Rows from block 5 of a small class-conditioned image diffusion model, named by matrix and row number. Rows with one number within an expert belong to one neuron, the router's apart. Each number is 500 + 50 x the weight over its row's rms, rounded and kept within 0 to 999. All counts start at 0. Numbers have three digits each. After the name is the row's rms in percent of the matrix's.
Before each expert's rows are labels from the 100 images, of 14848 (inputs lightly noised), where the router gives the expert most weight on average: "strongest on" is what is common among them. Only what is clearly more common there than usual is listed. The data: microscope photos of single blood and bone marrow cells. In brackets: how many of the 100.
# router: router (model.blocks.5.mlp.router.weight, 64x192), inputs 0-95
# up: expert up (model.blocks.5.mlp.up, 64x192x192), inputs 0-95
# down: expert down (model.blocks.5.mlp.down, 64x192x192, transposed), outputs 0-95

# expert 19
strongest on: smear: peripheral blood (100)
router.19 093:448509459472512449525459512524505506467480450523440593541491527496435485460526491586497497537434440472459535597523538478600441547480410507500459441473448513457430507515418495464594598515572444451513545498575425490504506440539493502414493529498497474571483444465405520476494556486484590383
up.7 100:331500519512527483551524504468558511498483439475548381521403460511442499455494478513458570538524514568540447493485438508490505499520472477475472497482444494560504550589516551535453470335550450412565474461466588425523540513486518530456523437454475543423528457459490501536467602394499480527
down.7 100:507428531536472492537515422501476518525526517524499433452466461462467551524408576450532440472442591428571517528470483586500521489579586577517504538559549570502542503512508413490475458658556496504463514459547432502507494539515578518454576480386532452476435503459531440449499462451565516519
up.8 101:465446467506502417537516443557558445431521407492441556501520537597508481471395435408421490573562573495403482548589483429503447439467535451501484514559596472491537531398522508501464492457499578512479579468451561431587520492491514495552549508492521548530564501473567492451518543443617453440
down.8 103:491576475397519537559449502394512510539540626434585508549537550517520435439497583475593544519548533549489475513471386506516439496524584437425439425526583446545395417524532467517572486493544495437464465507500598427403499524524444456506500499567496482457530458515514520438558511443500514454
up.9 075:491460399444474455462512608486490463497564623507581452581606502511519433444516523557560464500496500437487484590513548528464457477524458502480457527451563520471492513536503573591616491496443498436559496477445487482494474562494543550422538480560492553487503530422556547544426459477627449511
down.9 079:507491593550530425513490476515461469527633561389469428496490537521535446434474518499436460468477519473484475429478647514527504517510610517463534481567419491545471512475516466504451457551515487483506539544480506437471502555615530511436470394502519527519579440577437459467506498477503438474
up.10 139:500532622450471572497548548508508431441488570497552533521479497472429544552493452501489538465460479487566444530453593450530551456501517593503539518453512492506485523420431516414532570540485510555524470490508438496540506593470496475472476474480520519534439360498471408492545544513408581528
down.10 142:520508502517480469567368498525448573486501470477488480500535356462488500520454470464459564467612566605536470633480454426556449472542526523516519549483544531573544521519467431444529435483500448578386514517535380525511583522480545552529524397427524461465497409469444556516478520504561536479
up.11 085:632469522490510513533470496433388509483517432576427494483542508429563493513549392528472531470451500492489518468517474440451576442551464570555466536513439427446509640509416573442464440479536496447458550530495497499476433503446568586479527542514587543504429557502509492445464464440463488521
down.11 084:444511509503487460519425510467486522563526480454510457435465469505433529458476433463496504476304512504503522433402485575537451522515561531523524549557541512487506445511522503517437607463544472546445530439511488565463544438521590541479539610553442478461460536481483562573527387427544511494
up.12 086:575541565527461534459464480527518548413493516450405474521551412522558480455487520440551551503519475543514501456450473589446458538458602559512495450579471543539515492566511415533495440386374545456504466422489489512505575393513473463508541490523487426482487530514430506453473478548444513476
down.12 084:539502561543500573521576501431527519541486471444487442371460580481463454481479440544503518475464470431501500519511453401424459529511440527536483523507528576481582513513494467415480473459520480478469459566480519475547483522482514539554480520454488428486508453428538478472524504424534486474
up.13 099:525523573580539355561409437491582390484521569469514433610452489535504475494519389543464518548423490481477566499441506505477512541444477515452428479476487549545461536523598540515550522509516475473497569519496505576512484473509424527489587488487538492425409577515496527453456459558471561467
down.13 092:436483444490502455523550517465436452527509494460468540485505476539470495473496467602407539467559495493431432544458537497439528587539535494493564570524559547458564514504500425453526526445435462513448452572560608443405463525458482511535530416470538548489610429504461581471481416519479533498
up.14 135:560592516460488567497461504488475486514547530549487578442508514502562457461416520483470503548542427538459557502503564508545491526453433557459534456484526513435457371535511457510484530541516498500535454503525393535382503527501557514544481616465507497537498437450482514454532479564491571471
down.14 129:479394488483542448516575485442483401512525621446568545563496548486495535498500531505444507415416480542522475507569394489456486437543441438545545475547588475482499508490473585518491395479516415515432529470546586521463476536484495519628478473515518484462531487468473492491479437571524553416
up.15 094:562414509554399538638494503582552561590502492497485536471453471489558535512562493494439476436485558475401512507457489458494484547494489470475438449448579435514519685504483498507491541489543532552461553527454572413521589478508593528471527613428505494553487497538475489466534451552510518548
down.15 099:580537462461495470518444530508499463422586450393490498570481410509516476463477642464521586582529546562581449438502496472527493535516545563499520432503503482489508435561482479361538449439499487577490512542528511486490445500520504508619507462503455582434515491519540517526508484544510542421
up.16 113:574542518548487455457529494497544575397496405481411539418507544478520507498461487524538544556455559534509431597467466511487505525539604579583542519449519532524507500561490497432468528543460495541455502626445574513512370431547478544420466447494536434534442549523489456509513593494581506537
down.16 114:522465496562451466540599463495535568603505626552477453536482419473519561498509422461468432471414499549518470500443423498448553454511436482528607495561580464496489426453515490505547462529542480473518483464508525529483484536478492532557491528468517407440526453467510568498490514562445455522
up.17 094:475474494497578514454468447494522414409507500575455500511421461558496479475440450624516387472438534424393401452481492502487459499508552466459556594512462489517514494468473449476459619598513490476496530473562473490476406473437463501466508410455430505535533521525578504507434462526557481481
down.17 091:455502516548512426492430558451352496553498525410503461538494392494561553530438465512522533487591486549533474736510490465497513508539478443465418553598518571488479539450560444464644492492532428538485498489466543479487475480545458460649540426530454545489476435502583587502482559466541445576
up.18 088:576500481487429511526425498482519474439514508495488557561458450571558435537481496485522565453500568456433434453498484474450462498473515575440502517480481488396513428574519498471581544539462444539547573466567539508483415454528426556581487495574467505434477479509486500549400601592468529528
down.18 083:510439488468482497461450519522475509540548534476483449423519478451479515544502411435499535409476324532487506516493482480457511446490552471497515591538592556538564504558471472458507530513436500479567463506542582471490480597610571495503517558515418515549493453493559470489539484443494511416
up.19 076:407481543450465556528582565486464521488512512464506516484558474445473441536404542559540480487517483504494554582391514513556548476513598512513474552501468504566483452446490519505541439500483499473507517515521502606419450470488567502483527510464463438467527487517547479447568544494541683498
down.19 076:493473532414441534502518500470511472469427512450473419528554465588475510601545480482520487432528470580507493423554445479389514440512520551530413515548476541437475495527409430504588487478510547529510532462569463372525508496452508441542539428406516519518453506563456456561487550494523360480
up.20 096:572529457471453624542354476508525582433531627471488584478554454558495483549534537497517545493468470543544649464504484503545532501553550527549454503460441488505579482522517426465500577463524514542490517464503566496424512526467532495553483448472532552584404563551504488574502462472410530491
down.20 094:505422543436510491542472449480492468513573469440646498557498499504444385521489542511627533485463444477579583513431564476517552512538590430508601530527519483534465479563446610421527457472519401534421532507510461510503500479436525528444484512512351458439429452479500501405487518541506481421
up.21 078:526429514420522540467491519544544475429543529521601514556522582466572530467545542495427481550497487476464565501537510508502520538493440411471484497477506517443547482522594437511514494532447441499531394458438483553531508505450641470463506503500501479576440515543520519545550426487494433520
down.21 074:553516615462470515444459474450466405466517541420431542611535476543428551417490494506458466524533574446498466506532555464466432465475498541605550507532546494497419519498504567573488434534482529547504545550535576586404442412580448568499513479409577496460480445503428533556510425534515496478
up.22 080:520434607489446506494490431540541469464506522542485527436459430533517514520406453507557401483544482436495479511625517456519568468513437493380477548470449625517467604471511519451593577437579458472444522509552535482464454501511534505507608453486505429515476497472527522517505503515484374522
down.22 078:543540490566525534499477523433431504495429607479495515491561468584485481474530589493498513439513525512478533550441445480558450500470570484506461470512586557496540507491563561529528524512450437486370423531487470428431447438448345500570568536535453448459578482402486612457553476568517564519

# expert 23
strongest on: cell type: artefact (37); cell type: erythroblast (36)
router.23 090:530499446498487521573438435552495473482499531505496592490489565542526431515485550454438482535565553505525544518521512532519546550410501504606473494483460547564466484529493548484499570615484494484565521415505446437461476511549529425578520555468652461494446571427509547461443488497392451395
up.7 085:398554456403642499390447475521492516505526458400511411470531590594546551439499431531505462474524553527519550480521464502515521459472444476529544364527525419417503486483520523479483491490527520578434477635515507415510438449467504513538590526557522545579462494513463528541491494487468448528
down.7 090:550504524470491574517483542468486522433485458427460520507398519514489474455555502459454520601428495484492452546433537409400499515488521443489550581555528504517504491467510426434422498470480523487523524651620512504471562515533445469409453563567412512489480528535548466513470515530649464465
up.8 095:494538525445549472512427479469403592498470558526484568390440471485582550463548462502524437509549467474567539450601511548563489373452505488514579487387486521475502513575507451406523442480507478487491448503549447475411544578471443467540463484497476484445489423623413374514512492507491571460
down.8 099:493559494507454537486581482422502524517481527550506485392423509468477489514587419476460545544532501493431510553493495475409519501519525472506440522520567506462426528525479470422456585471437536537520436584594523533589453537536533501474471552463425472528466566594515479524499458396513523455
up.9 135:503470495487588471465423494538467387457467480446524432473355504492441561584490451624553457535518452503427412533473511519506545580465469566511496466551410525489474584571437468474541448482541503462465453525442461510480480569529485536466490586535518548471407444502505423505527540537554623562
down.9 133:598473476453500534503505497375386584556507555524488553442409540516571556473524482505444562484479528511469457511468488512500482450545450418482375456546521476511454556507494523472469515477515540449536465519477594538476496457498459457511461519496440469519424469524501573411545433529562483551
up.10 112:515519548680484451544482505404505599494553450581491589483447522460470498517475489401550556478522507512557506555469571532559551542530536454513454465488478514470490521474510479468474485505516442557525470607508480508450575527497507479486578419464505589466617493426470528500486499473628547550
down.10 103:448510473490488517501485479577477557527563564541438488534453446551439527457510569542507518587424522489518446483418419487416458477552369534523488551491572537517469582420420438508524484536507530377478440586501494528499417510507475463535474463421507508464492561529510489504483438479523518531
up.11 068:427511403520464574506501489459514564460472462491539455455437480531497478429459520497429537492434468481548506560527577524479461469505427469529458474435537568498446507573500421440510461505461505555430462553478456527386571434436535522562480519512433444425433522491584495604522511540441437509
down.11 073:509475532528402525507562522495550482476412498527492538430506409488490423449466443426525423458534454515569518429545435509494437521529561565489496516460555484490543506468497370480438458606500534521441528493580559452602460480594579426481499485491403557524473551611495480522467520534611563472
up.12 144:425456532487396483493516458543490532531446471505482611474555467475479387541406418555547552500468499470421478534405497580463518491536504554496538510469471505495443503543472557499431529497478470542512474483504523532484381502517505565443434571513451423528500515455524474518517396478477513493
down.12 146:537475512521513633518457481507431460572468542538556449515499541502568521545528417442452439636601506530521490537505527465464464452473415514538433487530501529481541508550507448484462486531533478469545481564491581555425376439506385493537434489541451482474534548556550515432534492512570495498
up.13 115:586444456507418417519581529581467477415522501574511521497462552449465561571463440478467433566498571528540488450448566538432514430568498515579495482591371443542470542551537414516461509562512527528498408503523500533509499444548521512478513437452517399463460497459522491433495508542519474546
down.13 111:540472467527423530463526541502546560516564415499539560544496505448484500407479451409522536509460482533406528573452481491515506520508442514455515562513582497494603525483475505482424493462491560413544474572502511518497612484590537519535451501607393455562457424450467488410503452454568455507
up.14 087:450434522494483482540486469390601501472492536574502580495490377554518500569485510586568493453530456481501521504472456482582527421654524531533474489446471549503420532412512495491508521521544495432585509487508584576524473551505490471508522575520344468416541558576495513534550528473496495447
down.14 089:509471508500505540503475544501423495496522507483510530489474410443404537456402508490482437575531439537469443508557489516599513478492497545485550494478526460498530449557561525530575522512492528515597518584571561470476514527630472496575447512507532521570482430500499485514595502484495455613
up.15 092:506600482536496504619567537548492624391544596452522543600506558545578417489533489502451522497511525466575502512450547477556575572466569554538450434513513463494447594435504537441468531526564571464462498583548480549525429518544600422472488542506562445467560547401493458470545514527518496484
down.15 096:520445390508495582462444483551486549494519493473519500479481496479498511528508363310517488608474469461482525534523537462443503468494450510444554482555528393547561512491455516441491414480540489513604482561510501525450473418485549522432496479623440521580369441580501480434500498448601505490
up.16 108:506520545491507462457427569494547518418422440563521540491511398431508472457464472476505570540468456498520556411529514524445496534406623467472570489486627498499477474634609501418543450528495476498528527509495504506425420494535411566546515542595551472457545507482447493481487534504497529452
down.16 112:513443499480576579506481519485480460489551508516443512406489440449482482513509466518556525535572444523471427504448465530492466487517480479518473552525535467488500631481487416535481523518515464439570518556496452538477535555519531460548462512368468537500462590580498464537565481501485472518
up.17 086:466521496471420507479463533502516530506471493414540504531498518491485506547454460530490457472392451464456583493597504515476476555480619491453545476553467472528604564494503438485560385477524443503571534535617474481490373556499539428510469509373415553497566516526475435481478512577529496496
down.17 089:525594528580538423504517534406525456555563533495522456391499602516511487467467481435484515456593508487625515517542436508439507560443531492565550478529528480519527443506500421485449445415406518514507471565466555559475544518448417618514570421496484464575531496620534456422540525462513536494
up.18 086:521580502484595492430545491588431552539401590470539493572471429467490535464392472405451654528485505431500581585509474527526555523489447455538446460498562524548587536456522456549492546570422510529482450488473540433464547482493439485480460455490512461511418554470546549416539552491499491528
down.18 088:445496444437529484501568518548618370534546450445532546461518489563498585460538469427415504485434506526544468507456531433496546573606512538494560583538577528538525538568492518497557564505544436490592505575431497533523487546571482472429518515501382485525518416590514498552516469471611477447
up.19 102:486559484599479578547545561491570484556527522462449456470517508500468485475514597490521477540491425476561562584570502461507459482505492642539575596505492485458523551472511617453548484515442505389485351496486507489552536478562528424491484476499508596564532574483572536482520501567479436468
down.19 092:509514446577479443392546443481489561434529515527481455453454456504529518413583611479506488575524564518482402538507472572548525479503442509566569536511603506508519444444459470432416458441497558536513474532475588555486487473502464574503440483510540413484537522518491535411544540492535503509
up.20 106:462515480448505528485486416508565471417410455414451570514504408504479540461578505492470503577461532430521524521436540469540378470523477496552512489518542496542488621421493454449507526461537600433561526450506522486372559495423417467534485511461550515443477609490568543427508506448492504446
down.20 110:493504542475469493484501500497462431511515499521470520414476443524566553468435543427441525472382442511446521557492555448450480546546466504403424528537568509518580466467508451435442544546496526482480430524564555596549497514594434498471592497409483504569444457580538621554463501558512553564
up.21 071:437498418459545513490480449450459508533633539496561511461510484508517409514494446547462461515430557515425514539432570491561455549537560541424464466347527418464452616471415542493488489465534452423476430621538563467487568499548479450501527548571499511492554458475482433506458547518538519539
down.21 076:607407483483539537546465497497449480537517512479544496473465558507584510531526494347524508516496476536532484479472597421466538569573502422537555526617537520495448423452513466487438516399619507479415460431542486468639368546512505487538394523564549454532486506540542491535564490459493478521
up.22 079:458468515487476446549469488545459604551523393440453464539514445462462566603403586569504437486486455507457514563582411490497517629490526429595494485517528478582521450517487458506480531503410462489474566476514517400475462364543442555499494517486494433541567522522460596558547540390438417565
down.22 087:623469462569509552571539467484502488565501465513487541460555461421454563475470509401514504567483494484528496538514564423461537530501504541491477560578467572553485511521434429570506543454462490519570375624523497452535569504566479459403466519469429520447466515534504483468472499581468552475

# expert 16
strongest on: smear: peripheral blood (91); cell type: lymphocyte (39)
router.16 093:598430530434506444563366518503548496493606506489537544498553459547526517615525542440508553519550515547459527469535575443477591565526488454506573551443490530489478473542492486505542533489557499463489484537522519549485536514562490527463519512502446572452522538396509453553473403455494573519
up.7 111:530495561429469528573529513463604491482452451494586511501438524583431451482519546470549482509492409387445442515467498523559535447552546482484498390471482495523480429486474556548518495511508595517513556469505452588454501485556488510503475504463467503497424486487420581450411482512380549475
down.7 111:530412536437535385564525552491414396527544541506507607560504408445529519425558535500533533514461537540487387586533556483557566367507506483503536549549463552564462525528437497514496534467504487472467483485467499504509548534520584472572490506559543565409536408566518451520471439466551491485
up.8 131:493478550563495542465472502459541619456499440499521574464584514504559506584457531507556578523482521475428545490501477527480554507561475489429433504490478501459539406553485496512454523436607495459494543460461509554472619486427455491510576538472474551480521506417475425537536541568555577493
down.8 135:468492470437455498490596529492428512440478420403495562452566496513512649507511415456544447499522497539526514508558446477548522523477557493496444510444520497511477455544496496474477501511552418512531452441511472462499563536551398405510496419483484459452568515487572533441552458523493456466
up.9 086:404462484531470442463418484442587487474431463477523518443539495464321537493435543550422489472533513535554399493470386428531509598566541416457516526458509537569419436539499509543436568507527530491491547489433528544488467447443527486503428502435496540607514460538440440475492465451506505518
down.9 089:480529537378481433523517496451479515529507521535555476399469493489551496471487514529506468566497545552549465493565563480469417491442506537523514587604431580439452472379461480447584524489433480520528486518624495474515475480436533500533515418440491501506551580504485465578573477420615503447
up.10 145:455538497486557547514434548508514382516583517645495527594508411483500507553447507544490438426534562544511394543593551354503496492503565551504478546461477479521456495543507491462541559511567554486421515500466480507565588476585436510518517609588559474514419517594473498501542419502517542437
down.10 130:438515463442463447548543483473580430415523563463536402509508411390491527467624554477491507534428449524477552444490478496507479517564454417510447596497496571518531462529505491538478513476491375519490526433475483529503494479483471504531474542554499515542498548520560510427497547479456439596
up.11 089:500443462473411408481507452430449591454480489559482508567481516474493502442453504597512593491534488627535563434567504539485462495453550544447556490432548464435485544460454508551437454504435449537478445542448610481476480480470457538526436519444471416471529543501493469446474575519572502454
down.11 089:500540504513457521482564567461528498479539583461484501526539517462480476449476533520482416549420495563408466528496536509528561536519489488442522468563558509597525415481442483518549583429527502543478509445448426494530499503429473448456522452428470535490545434479514574532534505511564457477
up.12 136:513439667439490516503583430499499545531484605496502514464510551506590474547538434420514478545565561519450508534561462544438516394495422459518506504584495464448502553444490552518494425465562468474461447477471427544469519628507478462546518495472459402509485533493496554476573531608526418509
down.12 136:530476526505427509558464480509615563508503507533456610388578531517559616425520553510470532572454477507535460501465497481559512512482294567517543519500502481511522524551525488511524456523500452515538479437559426533521426463499619526506487472589465564536457524539512448498557586544483455547
up.13 106:602560510480500506540519545425565469411533452525586515405424525492487411588519503550534548541450504443541512501454581566433492515476487642489380467574402538476579496479495507479477493424480456465547401445494507529524477551430534531459434454497532530591443474513520491500505538572521500522
down.13 097:495477490503478560506608476491456462499562519483453458523498380452525640418474493475489571578519555567479476432516466533567524450458553518568599492508524530447484455493409486456490538504485547430549472513488594418415515464564538482547432486433532436543642446587413484428547413527498471470
up.14 108:414529590470532528462402552427522516538582571533493497538464459546440424521503554516496491518476477534612403505543445527491540491512468477522436593481521479519481426541515516507472414543527552442532398472534532490494480535537505533580536519522442592497516627540517444513533445570522559522
down.14 102:500391493508543534547393531417577400498499561550457520476520537422494527550503545518455491455555468497452469399582514527619462499501569473491510545538547462448530420430542479479500522490532469479475468536538487526583471429605588534602577551558507474513429460531590523467579542511487454554
up.15 086:411492525476434481465457514475479517500504510555481524538553489455441507488456542446496409491519506497571479565495500518557477515570490450493603539440639492523472608437540399560523502504490537467551538596482448522464501473447465482442499548429520460519486465414495560516525545428399441601
down.15 093:458562502515466502587531376488545438425534531402459479503519502569460581466568585505566526530438515546414540603522559538600508489500516456439380521507429486533481424569474433561523491498411368478447484445495533549508443536519497358547460522434518467504395547543526404440519474505473498517
up.16 119:512516489533503512619497505476497461526500525493551492552356425532412547490462510537579514549418489490524483593507500553433543547543495491456294541463536535465504646587465559431589478394509567434461457540565571535533616469582459515506501452460503541585490577506503475435521502486493534534
down.16 105:456483545470437493419459601504464419421544498468518540531488543484528498518545472450499532489359529525512551515497539518511464503520539362391450487537485502515612483433425487492488419431495489533527544529515544456571545536578435508545447518469513408519457434528469510493471413491531503460
up.17 129:477554474468456531496560494508481453507442467415478485523650555483599530549493459489493545482373498517524554515526575535452531462444506418601463543529543447484491430377500525470433456344583505496492555528501550472498614573437533547508487552415501555509463442484515574440534529494489556517
down.17 129:447510504506630534511446543595474500580540532404507547547647514542454594473509606498518556524623461509420458577555445473479504444460376445448556479375512510527419471481466486502541454559465509406498510518442403489520530525608459541429508442425524516497586468519477447492528449576436425576
up.18 091:541503468505389467490518488526564489508520474418451514465451524488598428498449426471505382577399484519511467416523425552516515588476369474506541519552456498418493446514435543552505538607449531466573657586437546431479478514472453472514590500508515495525589452546484478613541463504464559551
down.18 094:482478490448571447549507493432514443532494589497586522477482517548498595456557433528429589448530477538497508511441526452550548545514513489502521548544561556546456501526486483539555560475520409565540387633555555499460484477496565521557516388502555534431584507559463432443491561492580545470
up.19 146:469536532520582608425532463493399428580491558488538479489512560507522489489453459477486528499439525566521565554555504462476502527469512554527453457499566511524496559490576427466492428470427560469518424502562527549452629504504486498504523447438545491533506493495475569538469545408429475465
down.19 138:558448548470465521507534524545485487451569489394544536513443439488507424479465422459478468550430459492475447561498568484487530483478562511512457571489463436519566537427498498492511521485426464481499462538534511505526496470647443493482455567466484531462505394551522488532526503563531451533
up.20 089:501572402554455465535558481522518466525491461477530500507475537479553491502467445501536509493472487485535550500408545462500446513472402515522580509504532524400493471442506584490496347452440477542479511472460550519491442564547461456461402494525438385471568484503511544568553553495547471468
down.20 093:485555486469445511542484532469487426471467577576505497470569456458530521500520499456542384441527495437443476487524526447442504463518515541391499485500529495535483514451482530541575500625503428344535510492470469510474485414423561506516553439480560641467526554498516459507536564507566583526
up.21 080:543495583537485489527547557517521539502432374476406452496525513533491400449406405575447436493528459479471571498482529530506478357496554522408461492522456527578490412514570504523510527528524439467511419409544498519426483502474572465546536477489413507426566445514541483469518420499431523381
down.21 094:471504458396459501456544571488506443519592593469482542433481568492553611480586508440545529517455506633487587537581492471506539562467554509541411548567493552538503541490510511505526591539576533498505506511505520510392446491570506481556615474445497511507473470466544527435398549424513537533
up.22 097:609453535513547481555434520480540435542471524562583419450544509496537570551601540496535440540479513488464447515517559499536496577440520517436470503459544514502473428457468475508499532437539448466521495475372384524459420455520504518386463564384459591538440522527515426499499440500521555626
down.22 093:557481396507498447578522493400507461570530483516416575510531472400450486485433549510454483448381499554514571519480429451541515577621508542470476495482448459527554396538485526517568494357501502560461526515524598514564396514487499546554504539538407540455391464498545361488536504443480504460

# expert 28
strongest on: smear: peripheral blood (92)
router.28 092:600490521557425410579465536526495427491522445492500584534511500589512539557567534508494453439518415510466527471506488544505469521475500518562507455462458522549464493461543555487517456637545547484464575474550530418509468507498530550540531525513415546578508506541549539459408298458458593480
up.7 077:448462471499540538446560507518459572495390540424525534433487497477487429536441489517559529465539557532399421459473556548457472496470477526463456391500484448569454508538537459445537517614621552567436567415522439509403572509473510531466463412480506559414562500448558482475503620615465506547
down.7 089:446512532616538458526471508470528566442542532538375507566474468538497557547467552563470458491547577479520427512417403582510511552538493494437481548480445511499522568390473535541580477540459477548448508574500552450422493504456500456648468464472441481478505437503526304486487452508504545506
up.8 072:510503519507520516562512389540606470485493498516473489597461499455414606517562530553442472487488498567512527453513539531474473459486377440551363511510519445494477567420546540518474469410531570479488498477453467588521554481451530499426515516550523502556470503380454536500462472500455598495
down.8 079:494423545510580519579525516547580494507494551567446488534499557523594549521522483560463581470396517538545413443513481476443512423575463487419496431527533441484534457530556516415529481410571544510606519526462429472492563466493479518442573538556563440450505483384379395541497465517491497479
up.9 080:506464436553423478486436489475597562570528531407456558466462470582527459490573436554524506494485600505520423481533481503472550529499458422542504553372443454564516535552463455394493392467518448460520482522500559456477449543522484431526500512490533492455460562425472551481442566452472535506
down.9 080:527502455451516559488536550533427433430457437535490423524560508414553556489430486526409604526471574478475526392513478393500510429436544465517523550499518571428512578464584531534582438561506502456410426424522477517499530474492581459539428513543532508543541554545546507461511550491529513524
up.10 084:512534575480437618442532410488572589488520456584529522556559435479451496537577559478479518413519449505490528501498491424545463560581546545546502559569535476482584678476491464570442613435515549469526478560444571561501534566522545413493520495502473526491450485439544492548427566512490461511
down.10 086:477445521516456499454513500498449568484492532546448524477512520555548578519535436541558462547380518565504493506490535500543493404464557489587400527542480555534447416589541456518612502487371570478457545494431445505472483540477556485497573439490444480483452535439550464602503499561548458521
up.11 088:514550457580422497484512470459558490595475457601541432501461452560477438520621380621544529554438537489529431507417472539469487525500542574619487552421447495507496516547494511510451491517390544587525501536507489540514537614478502567475470529433545476462536481498469558611515403489514506445
down.11 090:510563449480542445477454460532493512467556554439518345496505516453562502458520483537537533481543555486635463505506473462538515453510443430565463489552448488471599516480547503501539486498516490476484443524513576495486519462451536504577482513544490585551496400442454484482506464451513445543
up.12 078:498576485495498474522487469480479447310463434357505497547587494541501501540344476481499486416523472501524524477443484467513512551592538420551489558514437493583513484470536364467430476465490448531489479507430485413479510502556492504503583503465572578536446486466490531552555481460486523494
down.12 074:442458594491528444544466527451494472494441482462484549474469641436445478631487487494507492488504431512514496446543423462468508478574579567539556409528479490508456593454493470448534534509510489517443488433562449521431491410523554565568418470559390465411487476501513500559420543534449544411
up.13 091:540435486588504393492565471480498432562551483483540463457449544476430535570521481478512510440468491491514549540471531471540506563549572542470526453522413519513495481443526443504483556454468452450528511436427563525471566553511478436477496450416604529447535490479578453482452537539538473476
down.13 090:450518429515515609497529540487487506404495481437423499417539488492524585569473587597519573538483464522422544439457565428480487461530495465468444631526550465448470512494523442490442594414479498404502419445479551495499529478593524490527511403528541443487509458520480500514506585483533494467
up.14 070:463567460511510559568379536439490553490522493468485573456461490580438611473535428457478537486549570533527481540517505396461596478615487486540528461521543591541460506461377585524544464584560461485551540532401566467464530511395562451450513432500516451573472557561560522620443575569417561474
down.14 071:456561459596490441480459544533553450476441455557513399500536510535579532502547483485471505510574509442539522516445534542462563609475560432520420596505474528472588355564513574472442478488527451503500546553447535605536508516476420554461492496504605509529469498551477449460551579539538472500
up.15 106:420534519477530463538425500521570490557508553541529447355495504515466523512528443582518483543537460414462533488415561431462604459492553521475486438608527550351489656459474449506492571566561463489476516446536417546523496470559543524579474595645560531527517486520477469453457490512507518554
down.15 104:560548445523506431527575549476475509441419489459400528548523437467479518494505540528420464542433528497458436436476530484543487496543510450397391501525452492513452489460535488506534474535452527490451441501542449465512522540434493407385525545541401513456508510493535501489465530555584489495
up.16 154:486512465456470549539507533487498485487504519511414518630636496564512538517550573509432497513512492492485589527519554471530507540520393518511386439450501490489525369442491529466517545470485461562469573467483460518434555525494570476520524460475473399458511495530592531432528620604523584585
down.16 164:489440496487463510502478501547524406526511509529499492523523507469538551535545590502500504495435508451533559475468576459569510535507549514342406584489472402428461487442574524553527549547503523502503507517482572442490513515520482474428521583514505489543349518500516401453493610534483504462
up.17 079:509498535504480460554545361491555526404549446529496483467521540437541528520590525515547515481474531442485524495560469548407546532544423443490531596461528470498504563520429457526577519461474557538487398489521541502586547512394505558420504536616437522466497563510489498526553526463435522555
down.17 078:579568469545563458526539518496505502528472527523466523533463511481440534524462507562473489477477507494476485522552503535540491465526559421410600481451430536516458473514561533536482472497441511618479570555545409535509548506477570504514412531544497496530516464478496309530514431502507524506
up.18 099:555497542445500520487521450516521513531493471596437507539501494481477516501484416434552559502489442535572539484613503503470501426395481444591503508539458488515499606499486497465520475495474415439527491573445493499468579507463512485528635431524550466549518478573602503550570557482466450470
down.18 093:502479489521501535477519498594425585559513436500442518393490541480585561514424504571572465533443578537506510517500522481450495459535502520436381509471526473509468524458459508525480425469470548585444489523464500530498548563439551475613559462453488454409381536435480502369441464547533551480
up.19 074:454459588479471542536523423465380457424486592641537476483477536497521538572439507447481531494563483474520567546502564532517555490520508408505552532555468454576456571489514487529476436566520504509510477426587447522441460546455524470542475577494440581568510499520447543518522506506526451613
down.19 075:375597543515532486463511469610510523410465502521454555502482523521445528467510574590589484466511554605529454540479516476491431492565546439532575439509497453481444480493539485466503590581501482493523590439547456461494497520526533460505562506483466509569498512529618413500491467456527496470
up.20 123:518491464517506464509496530431496516524494492537510495453507490389424509522481446576534475497523543521535564414494604470480512590599529609415461491589467456526426561534494455511539516491561508515513515469455373499408546518409492482467520492522475568465513419549541405467488587524552633490
down.20 124:547433431537511525526578537480499527394469573452445400576617401597478518478534530500441507583520484506524473412487465459541509535417528411459467657517525431481419450541480502518523479481489444467472451536473411553517391461478438345530479510493376469555475492482544547502473574469519497456
up.21 095:556547514486501479569515520485462472456398553480391543558546516539528522474500481478490522468478487521493445488492528473522509461445585461523584542448468537552491442481474409505440500472533436548429468583603576462554540495544441558502556443425549518443454507518468465583507470572411441553
down.21 099:598511496491508432491578456546471484533448490467526438519456649461512448487517513456585554551541456444548527316482513431488526506512536533463520540467522575473491593446478486590551450513441499576506369474503518449468502485463602485503553452593575504453495476554464431533500494452510536503
up.22 144:489511515534505527479453535597545543489528515500450519505447539546573496481484379482464478531511386427462524444425425549517470558419472429579413450522560519506561350467436572471476482449443441534459538489559509485460467464481509582548491498362421471464545475549486494557472374465494471536
down.22 144:515555378443508409549582496603483503428436499502473621540514522447471541550459511570434618492518566523509453531479573445527491530503610467575433488547489517500456486491535493465545494475484554547503470521437476481525489426452490459428535635536517486451542598437511528506490428492548506373